From a checkpoint of a small self-supervised image encoder.
Model: 5.38M parameters, 32-pixel images, layers 6, activation gelu.
Training: soap at rate 0.0013, 20000 steps, batches of 256.
Data: 98430 training examples, 52.0 epochs.
Rows from block 2 of a small self-supervised image encoder, named by matrix and row number. Rows with one number belong to one neuron. Each number is 500 + 25 x the weight over its row's rms, rounded and kept within 0 to 999. All counts start at 0. Numbers have three digits each.
After each neuron's rows are labels from the 100 images, of 14848, where the neuron reaches its highest value: "top examples" is what is common among them. Only what is clearly more common there than usual is listed. The data: retinal OCT scans (Kermany 2017).
# fc1: MLP up (model.blocks.2.mlp.fc1.weight, 1536x256), inputs 104-155
# fc2: MLP down (model.blocks.2.mlp.fc2.weight, 256x1536, transposed), outputs 104-155

fc1.751:452489525491495529502476534475540542497501488506423499492481503481489492483467494466482486515516496508467518502497492494449516483499508460485515448479491482
fc2.751:509536525507457484507500472480459494493517510516527491507500482522488519506543498523472484486525501488521540491512506515562495507467498504528527526510518474
top examples: finding: normal

fc1.507:489532502499479498522490495508491484474489544512452493492448549509510485507469486512544511462470471467479542522513486489509489503472499508559520514473487481
fc2.507:496478483509484495494531564475473537508523517523486485498500481490491496534541512471478493529527500551489468486503484505515523507495501518469525475490505506
top examples: finding: normal

fc1.601:517533525487519469508538505507492474500472535512486517511498472476507488503517522501508543493527531508436483486513484506483497473491520499527481517464472515
fc2.601:449539496497507479484476495482548470497495485487530505475475507490480477543519500511497503472505501507490510475480510466540509495501484500494558517510538539
top examples: finding: choroidal neovascularization; finding: diabetic macular edema

fc1.164:457535544508501507474487528472516547518517495454512509505485498566486468508480477519498493484484496517500464480516467485524508492494467505511539500497546502
fc2.164:507505487441534522498489486521509508486511510507453489483529497463494504484530501458523492483509478527552533550497515499477473542493510508477478499489522518
top examples: finding: normal

fc1.119:498480505512500505486507549485502510515511479483412472545527479520458508509520512521563536534497481501506509471540513501519504509516506501481541501538494503
fc2.119:443521516495516475522492461490508507487487490510573486490486525508501471476487509489470510470516522484488541512469507519456507497506517450498467520464473503
top examples: finding: diabetic macular edema

fc1.226:516515504485502505468523528482432506475498501535479496527495490500525497538502519516505472547484538516509477480510499493472541517521483536504472545498473482
fc2.226:477479469519502522474429480484521479500511532492540505439442504496496520496466509486490552488509489512489497494489492537471460514498488483489531499562489524
top examples: finding: choroidal neovascularization

fc1.48:490471471499482472517496477517490492495505507476464490489513536494441519481490518471528520482489505465465509500464473524561438473494521522514523517480523525
fc2.48:505509515503527472501516448499493511477480508478521489502449536467527509478481513494499464509485500530488482481548501464455525527486478456509484503528485486
top examples: finding: choroidal neovascularization; finding: diabetic macular edema

fc1.181:507476539462478527493494522485477530509561537479502517495522513514507533519501488490484490499501475476488495490501562495520530522525465483486517516474496508
fc2.181:450510493487457489529481485512520535507479479537504531533474502482479477506458501469499531497501504474503519536506489475486530510483580501554484512487498480
top examples: finding: diabetic macular edema

fc1.687:510499538482523497494496532465506467482528537515527532485487449509509521489519515510467491490498535519535455469504485500524495470532521521514475501502492498
fc2.687:505513462523485528495493487497513503505470469513500507530504475495467477471513505509487526458495493443460549485524487508521515486475512510512487509462526486
top examples: finding: choroidal neovascularization

fc1.310:540485503481500551505509471495495488500501432507480485501523545466496488528509495498508483497517493491508505526492497512540500526495468512458529478458483470
fc2.310:465523534496484452539492513518539492528520513536534524493463506488498490511496473511475543485487516524455508530493490494459538515515516477532469520517471513
top examples: finding: choroidal neovascularization

fc1.762:470443505503524520487478505494503490502488520461519457482517467481536565491495512497470479495468502513507493538516515468440537502483480478490499491483484485
fc2.762:520521506510446502474523470469507517494518532482517491517521521491451492512521511454513528509520493463482491517499502504551503480501540523495521533519504506
top examples: finding: diabetic macular edema

fc1.102:464482515464512472494506518505524518488503502477498460515489514500460510533464526483498499497464519523517441535482499522492490510515465517502480501529554499
fc2.102:493512525531490525462530514471516493457501503501456496549515538458487515470450479510472559524481519488497525456548541493477486462485523516491506469521488491
top examples: finding: diabetic macular edema

fc1.730:480477463500491484493496523507510504452508494458517415504502540507484509489496489549486472478520521474456540534490545473487519501472535529538516471507497494
fc2.730:535498518488509507514504488488522510531480517499492490531511483482499502520514552457473501506549473533528495477466508524541480452487525517492516516457449490
top examples: finding: choroidal neovascularization

fc1.71:532476537503506462561540486517456506474539483514503505516558499474450509485487516498496516498525488473544474480477542481512496514479527527468543451496517497
fc2.71:470479489491482480475465496522524495514485503489542504504445502529542506528504513487490488479519504488478509521533515487489489506521442446528500533506515497
top examples: finding: choroidal neovascularization

fc1.28:496493512478519506507525568513523477547531530556506496505477530484504499526524473538459486507475510492539557536489543513523492525489462516514505495498494477
fc2.28:475497513485485441458511453487515570542517522477499526539502518511492480485517533433508503487530495506450473471476499477521551471505572470521506472499498517
top examples: finding: choroidal neovascularization

fc1.612:481481496491550514462523536496537473529499482503497445484490530506487516531482496527520475492513524532493493476501461495492511539507456520508496504504517534
fc2.612:514492511494448509533486455493516501490478514490532500492478503461524487506531478461499524504535490530530524567539489498513491493481592479509491474504529466
top examples: finding: choroidal neovascularization

fc1.764:494476510468497517519463494501539473528508528534500482460485497489506507491519509508498538453457511475534498486487515503515484487542466525554472518492511540
fc2.764:495522519496516508471525453482480504485507506536470513506504489497505476459509509489516526492508528508471500449495506526518501493514535461500526489485488456
top examples: finding: choroidal neovascularization

fc1.112:510480475510468490501507512468501472518504505462493537492540500519514523499474515483501475479512512458464519500486510507473441514486461454511518510486501516
fc2.112:493539517515512522501532498504499536489526509514457459490468479498467503498520531478485493511518500514502498486511505477529520499461537530515523475502507511
top examples: finding: normal

fc1.697:487504523455538544473489518509568467498494467512505499502523534504492507491469489480477526471492539500473516576487451482524437504545512489514491451482482509
fc2.697:498570500490484428475485476523501518494496511468477490506494512508492518510517494528480443490523506517536477453511540513496500533449519497459483516527500488
top examples: finding: choroidal neovascularization

fc1.512:495486531532509533465502476489466505529500498455483481506477488535489490454487504460523539494486530471517457512488517494495479491455535476522536479514537553
fc2.512:511493506519438465509516502526498528486497454507510466517512529460509510512521491522462489474480524558469526522517503478453497497536520504520499532577466492
top examples: finding: choroidal neovascularization

fc1.167:452483495475561512476454521475513493486496455474530454518512533522516447501478467482498501512460507504509475462503522525571532484465519458489470496489519493
fc2.167:514528552537462531507495530500493536491544491483517526469463479501508570473520519472493504463549522482458533513488482492452503478531490526502525540489468509
top examples: finding: choroidal neovascularization

fc1.150:493520492469472539464514507508505446516460484522531521522496466479523510526479507465503530495530526483461501478516524485520497484514510508511498539486529525
fc2.150:518518537542489454521524479500535492491520502498508474465525542482494511515490498455472483475557486514500498518503523535529490492474506481506466459519489487
top examples: finding: choroidal neovascularization

fc1.650:493508508514532511467505485518519478530518481523483514509542485484447465488482488527514516461506511495524490485469493486501546520504516508496507518476504532
fc2.650:469508513455476479507484477532460508514467537481507494474426497523563539529540504501471500529507490505513498490504493484498449487512499500524508481485490465
top examples: finding: choroidal neovascularization

fc1.436:492496504534474496506492502536513500512484512503524498491517586533522513486531485514496472518488493541507512538495486491507481476499496518472480495520476536
fc2.436:488494459474549503494500503464495477470516472524461503543452496532501501523487505457530538495485499495485487497517497476497517532517516471558497533464544463
top examples: finding: diabetic macular edema

fc1.172:497503463528461486511496518529493530445531535495491530553447481502482437472553514538502482525490500508470473512506522471513512481452511499523557528503464528
fc2.172:517475471498510532537452505515494482516503482483485496501539517496475517515519513476511486530482478475518560505537480492512522476480490520489510504478507490
top examples: finding: choroidal neovascularization

fc1.732:476410513493518465479477457460481517510504486498481534498487530537520513507509460500519470475505526528541506508521455470517534529485512521461503475486508519
fc2.732:500545498532488524504528481511496472495531486489536475495475499455506491499509488475484509500540527520495522539502559528482506510527532411537505490505486494
top examples: finding: diabetic macular edema

fc1.379:527519509465502537512474503525512494486499508471491471514488474483522490459486501551494476473512512529527493480490523496491514469543520505540513491541503538
fc2.379:516465484507519525463509506491522466475490493541511516525504507519498497512530512478496554497472499536457487514502494521534511483482526515550514496498512501
top examples: finding: choroidal neovascularization

fc1.589:474472542480502513510513498503470461464509479505505538520520507511485455482460517503502437462528534506505528481488532501483527527496503486448527481440543513
fc2.589:506505446507480460503497506532469530467504530515490492459484501497525500492544477491496557498491516514524482517539481508502488507508529514515472496505445477
top examples: finding: choroidal neovascularization

fc1.683:479493543477481528476517462502528465523524510544497561489511488505488461496536499488495549441485537518502473489525468507458542528498517516478525488448546545
fc2.683:499479448438466472493489514526450505489508525506449463536456526455552498496512506534513495497500523535537450528462520509540526519550523519523520483452479479
top examples: finding: choroidal neovascularization

fc1.197:537509496510522482502478508469482545497531496553507458498483519509547519506465472498512490494486493473561494497526495471526501516488521487474493461523487505
fc2.197:491539544471461515477577510497519528510475459461464487510538455485514466498487549440483485492551473537431548475442523490494517535507487509474522524455492515
top examples: finding: diabetic macular edema

fc1.56:469510525494537469510548473499461520525538505542479497504489472481498489517530511525519468503492533468502516460515537448497511512507525482526504481499495529
fc2.56:553494451501473467502450526498504520469515488472514502470492554527500497485522489448519485513482503510520473513538512482531487482536541523493528530516486483
top examples: finding: choroidal neovascularization

fc1.133:485496482506477475510500504503480487494453536494487463453499511494506525510511450480490494518477503455500531506506472490499476496514505484512462527422498454
fc2.133:485514452473497528463528472530557501526560469491504521476523498498449494516537522519502489535507498506469498463490524536519527516511508498480532549512502527
top examples: finding: choroidal neovascularization

fc1.362:498517503495496472496479501459535507492460562484499478492489511508504498475480494422495509473531476497496514511511524490530514504490494502481538510515483472
fc2.362:525468518514543513540546502548537466552474550524510506493488498513508486515518454504494516524494546553468489495503495510534537521517470506507484477478494527
top examples: finding: choroidal neovascularization

fc1.548:571485487481510500533538497516443486471521520511534473544501501472509484497512521489497510494495504480481554514515492466535491485484499525478537542508507499
fc2.548:523475525468519479488484500471473485514509530479500492509528507500516523511479539480490512473499542515492523491519512487511526539515481484477525478485465504
top examples: finding: choroidal neovascularization

fc1.195:450498520499499481508512517491497473470509549509539488470531519507527555537451485487511522470515525528521499519524524486499530511551513537471489519545523495
fc2.195:515506476505471549484477437478476505531558431529457491493505522510550466491505505512526468521471501496467526486497485474526492516483468457488488498470496476
top examples: finding: choroidal neovascularization

fc1.558:504492495535495497527534539494500550525498504496505558503518498490452528460510515520507510507470500534518499529511499525494535504494490503481511538486525514
fc2.558:519455458499526524518510478522504500560493471480476482472503498501531497472504475500475510522502535533531488472534458481499525464496519487499463501522513496
top examples: finding: choroidal neovascularization

fc1.55:524483506492557498485530510451488513525535479494542525513464503513478501479520539492503490489493512508500472502516508477489525511475524501514485483496484519
fc2.55:477534518492472527470437519530508515497512474504453522505521494501505469497479483492493485508508493510526553505485512480505468544482505518454507500491535507
top examples: finding: normal

fc1.628:507467484503467520514509505498473503521480507518507483540521548483478517522469513510491477450528502461493502517526492462504442536520513496482488520451533488
fc2.628:523517518509522465476473483540511503492521479465478504506474450480423507500495509465483509537451509521525448497463528531504512514477513528467547491530472522
top examples: finding: choroidal neovascularization

fc1.735:474465479500477547510482488488485489505458508474489515513482505485466503513462505558495530513528511463467486459499485498476521480536517456514554482499496505
fc2.735:524485514498514450466457511480489493494498477501499506487490529514461519457520524462498508483473495491485530482504530495487478495456489507530519497520523536
top examples: finding: diabetic macular edema

fc1.604:487482513479494478465499488466495485484528482463525499546514472525538515526509477496510473496495488500506530551484483544508484476526518471479460484503505511
fc2.604:515515499522465523517472527522521513480494479516488482489527499473471499473479545496518476506479477492511475484469494457461474446471479493491555537481475523
top examples: finding: diabetic macular edema

fc1.136:476531532480487485488529525530518555457507498497495484540509524469501479483476508503513520497494550495529553538474520522475528543507492518465520510508513555
fc2.136:498528493522515504467480466533506494474531517527530540467515510502482500549469494530495498516475540517466431499532503539544517524521465490516477507500496459
top examples: finding: choroidal neovascularization

fc1.152:524492485503491480559509486494501501514516505542516529498505507522559489544543550534490496461539511482485514514505488505513545510479504516520537475480505525
fc2.152:500495493478529452518505485463474480521516519490447464516507473499501513536489511491535435538521553485540462449516470520511484472480489524500505496499510508
top examples: finding: choroidal neovascularization

fc1.693:496469504482494502473499482484508492531486483472545482520496539440490498478470525499500473466530500498528491454453530517482481529459508456489488487463486470
fc2.693:480507495529497535511491499522457497445510491447499487484503526516506547503481517463508532502467528499511506471475490469470496479525522518488561535495512508
top examples: finding: diabetic macular edema

fc1.346:527465492459502476534507488501504503520488500545509526536463460518507495534489504510489501454494522496469518502500534566514481506495478513517541510529492531
fc2.346:517503512471559491536467498499500502520528495495479466494487518476473457512519505476544449528527498524542504467459507421503538508530476475511499492503530461
top examples: finding: choroidal neovascularization

fc1.298:500521534502489509491500490512484491507516508495471462541506445489470518496490539493500512509499516488505508501505534515498504505503515496481532524509523448
fc2.298:511529497541488451473509505525506524527505455496544513510493564492479485478518509503489533460450530507446535466485489465459468515476478486507497452512475515
top examples: finding: diabetic macular edema

fc1.520:559492530506501512488492482506541520525485522493547519479508486514491498492491484509496507507499473465567496525489538475550545510481488491499527513541537530
fc2.520:461475486504520530486492513470487465463518500506521484513524493483450466513481547504484486503548534506470544491532473490474491475500553549505457495482491477
top examples: finding: normal

fc1.387:502513482470475501500490486543511504453495506505508489489492479543509509452522541490466504489529512400465453515492506498500468561508480512461535492493522510
fc2.387:532484511489507497512499581524478463531483506475514509492489468480513473501521494497473477514476480500500503511512516502524488513531514483509453512500491503
top examples: finding: diabetic macular edema

fc1.583:487510504465546531523471525493557497497510475511486503498466493474496463534488547481494467447509501457527476505506505483547478510529540556541547515516507519
fc2.583:494515490498490492521506478509533530498479506561484505526497475484488487537492474523535475509502486532457519507507485516459547490482448501483452512465507484
top examples: finding: diabetic macular edema

fc1.500:469505512497429526548468503499476497521537457478456510505479537502490515458503486507500464522509554512483520499522481507484476479494529490531474510495501477
fc2.500:466516475531526499495531537539531520520453463539536458505524472467509504511559512490487486470496476552463470480499467503513507519536493485529488545520476510
top examples: finding: choroidal neovascularization

fc1.637:497530508554462503487504504530480517487555469492475506482524525486487485510508494510507490484502511471502508530482520527489506484507456498500511505461526477
fc2.637:475477468509506513522525493536494533477504514485514490503519463465533509489528502481537500428530515536479510497512453479524489492540542499507463540450493503
top examples: finding: choroidal neovascularization

fc1.129:524498507530509528508527497468481505471496496513477508501491518515478530521509517485510528487508544522483505503516564527509510454541532498511502453513501475
fc2.129:465482487459516489505457507520502457548554507491498518500482483506457467550508474489500490548498506541520474479509458488486502515448503521495481523510505494
top examples: finding: choroidal neovascularization

fc1.0:514477519516490526485488465527520475519505516519497558518528482489499491502506498505505515494507453508476504551525505484531514486460507499552524495505504506
fc2.0:502501506494439468481502517507540524533477535555487510502513536489486448515505532489470504505518542451484466491486513520513516514507513511512473506506529468
top examples: finding: choroidal neovascularization; finding: diabetic macular edema

fc1.572:485565525499469502503521518479500481504503464506489513485490498512474475549543490522487505541525505482455504515509472480533513483521527524506494521445477523
fc2.572:520519525498511488472489519494507476486487556508532536481518529511521494473494477493514541459520514526496493500483575482507517504461529499505517495482549503
top examples: finding: choroidal neovascularization

fc1.171:456537485505497468508507511521513509478519515493480511489513511513494495478487493500483528504489491519513504492520527554470493522535504506483543523508496511
fc2.171:529493518504498548538479498474508481543509447527456504533501522490521462516505509483504495500488528472486528501502471464529542485492528509508484511485486479
top examples: finding: choroidal neovascularization

fc1.636:519507478497532518485480482486454454487534512523529495510514481458504534515549505513526516524491487523514465536475573498508531483510508497489493559468534460
fc2.636:445499528493472502492486518503534523529484466486471517517477481505513474523510492501483511458548536485485526478475507538497461489505482488496512492498466508
top examples: finding: normal

fc1.639:488511456529467509498520501530472511512500473490468502490471519534537481529531531462505493501518513527509552507482474537456498536560484486484485468542464500
fc2.639:538465469517548477495527480506508470498493529500458495521519486527430529524478496479499496512523512476466497503522486487508502492460522504524528523469511499
top examples: finding: diabetic macular edema

fc1.595:421500480476504482479478548479492505503511507490486516465476466470487503524539486506510450459501468516534501492476492481503521462519524481471497501456492496
fc2.595:515560489504483508488557502477512519539495494505527524497520550483470492512511492518477518524495569503481500505549489525499527528476507550505526505497527506
top examples: finding: diabetic macular edema

fc1.360:468510511511480493491513497504497471518496510494467522546483494465484506508526509505501488488501497468492479542534492502510458481485463476528561504505476553
fc2.360:547511531490493494502515502491551484520483537508516461476524482512488458539504492485522540492525474478506485515479491504524557507459530504503483501497508505
top examples: finding: choroidal neovascularization

fc1.656:469525525476520497508493473509488500487543505481492481477499508465514510504466492488522518496521565514515517521503531515517493507534520517525508527479508498
fc2.656:495487482529488481482537520494538475526476537518513515537492519545461503491480554488481500492524455492460487498509548501468527482441519467480505509510505508
top examples: finding: choroidal neovascularization; finding: diabetic macular edema

fc1.26:500465495513453489493466490494472505499482479490542542517535550552472525523497531521500519523456522469481505489485504524513482442535508507493503535527542514
fc2.26:527507489501465502502536481497484507506507487491450447497478468507521501473520505461477473501555505503502524463508540454499512537469502483494488493479488488
top examples: finding: normal

fc1.225:455506484511527529468512508453445558482515516540478513495468467515535507514493472479492479503480460506496513495533474470511488502490479533511518507547490459
fc2.225:522486509466508508507478494527546482486519476537510479473539521478465482523522499483513494522521531504462511474468524502485528529539522515495479472506503559
top examples: finding: choroidal neovascularization

fc1.435:550531529490532517522483461487510443471488527501476514458529441501484509502486493510482520511514486541507539518508536518536474553520477508532483512485503471
fc2.435:476499521536489496514534513495535529506473506521546492485447511475493458503495496501513465475518493472479512498555485482513492451494534515504522507511456496
top examples: finding: choroidal neovascularization

fc1.677:439455457468466527473453535490511539473475497490480514507518528488466536504526540513478529516491515485446516509478497527471521491498516509506505505493475463
fc2.677:521533499490495504517490529469487436528507458486457508531441538502486476508516485490499516517516537540517456516502532472491511502528502533513514483462511474
top examples: finding: normal

fc1.599:472508543525530526490504552540484458475520497530474471537504503476509526521514508496484466508487526489492516487503539508482453478517434545486486532510467459
fc2.599:557520492461517487496478489524550549490495497475539489497515512496449470471484519483513519477513505499481468515531507491493507532508546489529499476502508489
top examples: finding: choroidal neovascularization

fc1.508:498528549490503474496486519486498568534488494481517512471448461502527447464485510492501528482501503482494510491507499497508497502531492491499495525513513511
fc2.508:481482419500509520481498462497514487507513501521471520523556496487476498492494490499478481522531477458525513484545527486534494503488521535501515470506491472
top examples: finding: normal

fc1.374:531509540513495482499508486500507481508514487515459516506526497555465504490501521473496536501467486516533500497519478472501496531478538508527519525483518501
fc2.374:447482522522520489481510543477479530483448519444519532470458480455526492498500477513518497487511538487465500517501525543494539517466513471505490517460492492
top examples: finding: diabetic macular edema

fc1.720:519484505493527489528508500531443503470512483501528491478478466470531502490510526494517507544498513497545516495495501508482468531513478488475455502462490528
fc2.720:511505542512487500481488502512572490511468517508479482473536529503454482507478445491501512482486505495481510481539501506491505467523540521510503512514488486
top examples: finding: choroidal neovascularization

fc1.169:484503533540543532521475484520529498552513482471491468527487481476438508443508527477486506449494523516496507547509492508507490481504546472504479515479474508
fc2.169:529471487503507496496504515535486490506530474502530516476496464520481461499480445493480517522480528502501449520480503477484503494538473490486523525522544492
top examples: finding: choroidal neovascularization

fc1.235:509461531530484530467483441529447484517497536479492540483481494487464488486485478464504481484501492485469470505515483515579433451491527524514481504517508489
fc2.235:505503501506489482488490504526544522476491509514542527438493529456529557485513511507480467522487492505507509504508466484486488475494518465502489545500543466
top examples: finding: choroidal neovascularization

fc1.598:532503469480504480457521489470527499440490489470567530499488502540460529514496515450511508552488499529514455494477509519540516488527511494479484531529531495
fc2.598:469492548485461477492466510520500509515456479474454499485516493509534517496491481494525491492519485444489509491483478493518486500494513492540501480488485518
top examples: finding: choroidal neovascularization

fc1.511:538485475489477486488505492516515516483545485515511512501485470471475514507482502504481481480520494472511432529494529480542436531540475478479498471474485437
fc2.511:507467558489521457449504522472464533508475501487423490497528539522490520500455561513516478497513459489502497479518510462489508530481467546520530515496547488
top examples: finding: choroidal neovascularization

fc1.91:489494486506484499508489540500528509524508498511488499475493525511486507492554541524503505542520495521497488469516496513523493488521503488513494496483539480
fc2.91:547517467530505483513528467526481483484487499509470526510471500468486487471476510461456485460488494485497535468515521467484457481504519509494480501502475517
top examples: finding: choroidal neovascularization

fc1.476:488543532516533515490507493512502471543519468493517489512512452506495484550497521554480520475504554501504491466499476505518481502508502508548503521486535539
fc2.476:499554523476521525516511507454469508472496477518481506515505533467495508518499495511523475497503475472469508498537467549502468513498521509428473497483482438
top examples: finding: choroidal neovascularization

fc1.131:512500454506506534467519509475517467507537480498554457491528526502465486521520498536549499546527495513485455487487507478475508463476527514540476501484487488
fc2.131:480504537494456494537473477510464517483473484510430503492448497491518484495474535464469481454538504483471566465496529520522453488496477487481499526519495483
top examples: finding: normal

fc1.536:506433507524507500519478478533466508489486454523464469502463484497512492505527477506498475487487472517519507489494516476483492517477495470500496501570540493
fc2.536:536511494506511495503493518469528492494500541526514451496527513485485566475471465444523516483495508494463516491530508514503447458536500501521502532486480474
top examples: finding: choroidal neovascularization

fc1.158:470492502504518532474529494518494517511507506490500514518548483482549505483524469491534493564532495517496498530501531501492531488501496493554491480508507458
fc2.158:468486513528508500508514479471515490514477494541506478512459527521477500522482541505513506497501504471490507493540504514502466512506466539484521533485496513
top examples: finding: choroidal neovascularization

fc1.480:512464566531506541487511490505501514517518515509462487525490517521525537522505497503484515484482532487488525508484496547503491477488534447513537522504445491
fc2.480:495488458498518483512478517519483489519540507542511474521499473498506477510481487480509485528478472535486458432526499455470500503464450499497508480504497495
top examples: finding: choroidal neovascularization

fc1.25:489483526491531463500490481516508500477513468493513523468468480509511486494502489490469505493471481489541515513533523543465494490511503530548499540515521523
fc2.25:521475474498537504511454488516514517512519488529477519471506494490452466479514536495513474488475541513481486474507485492573512520488446534494513513488497503
top examples: finding: choroidal neovascularization

fc1.250:516467518463526511497522489532476498497478521500490560537507484472453453540530518505500499503539488462523509498506489505486517534522515479540509521438496514
fc2.250:510557494516436441461511493472532472520526522532508493476546529517509493524482511507470540475495530458469451484472514484543510514498497497498515491492503561
top examples: finding: choroidal neovascularization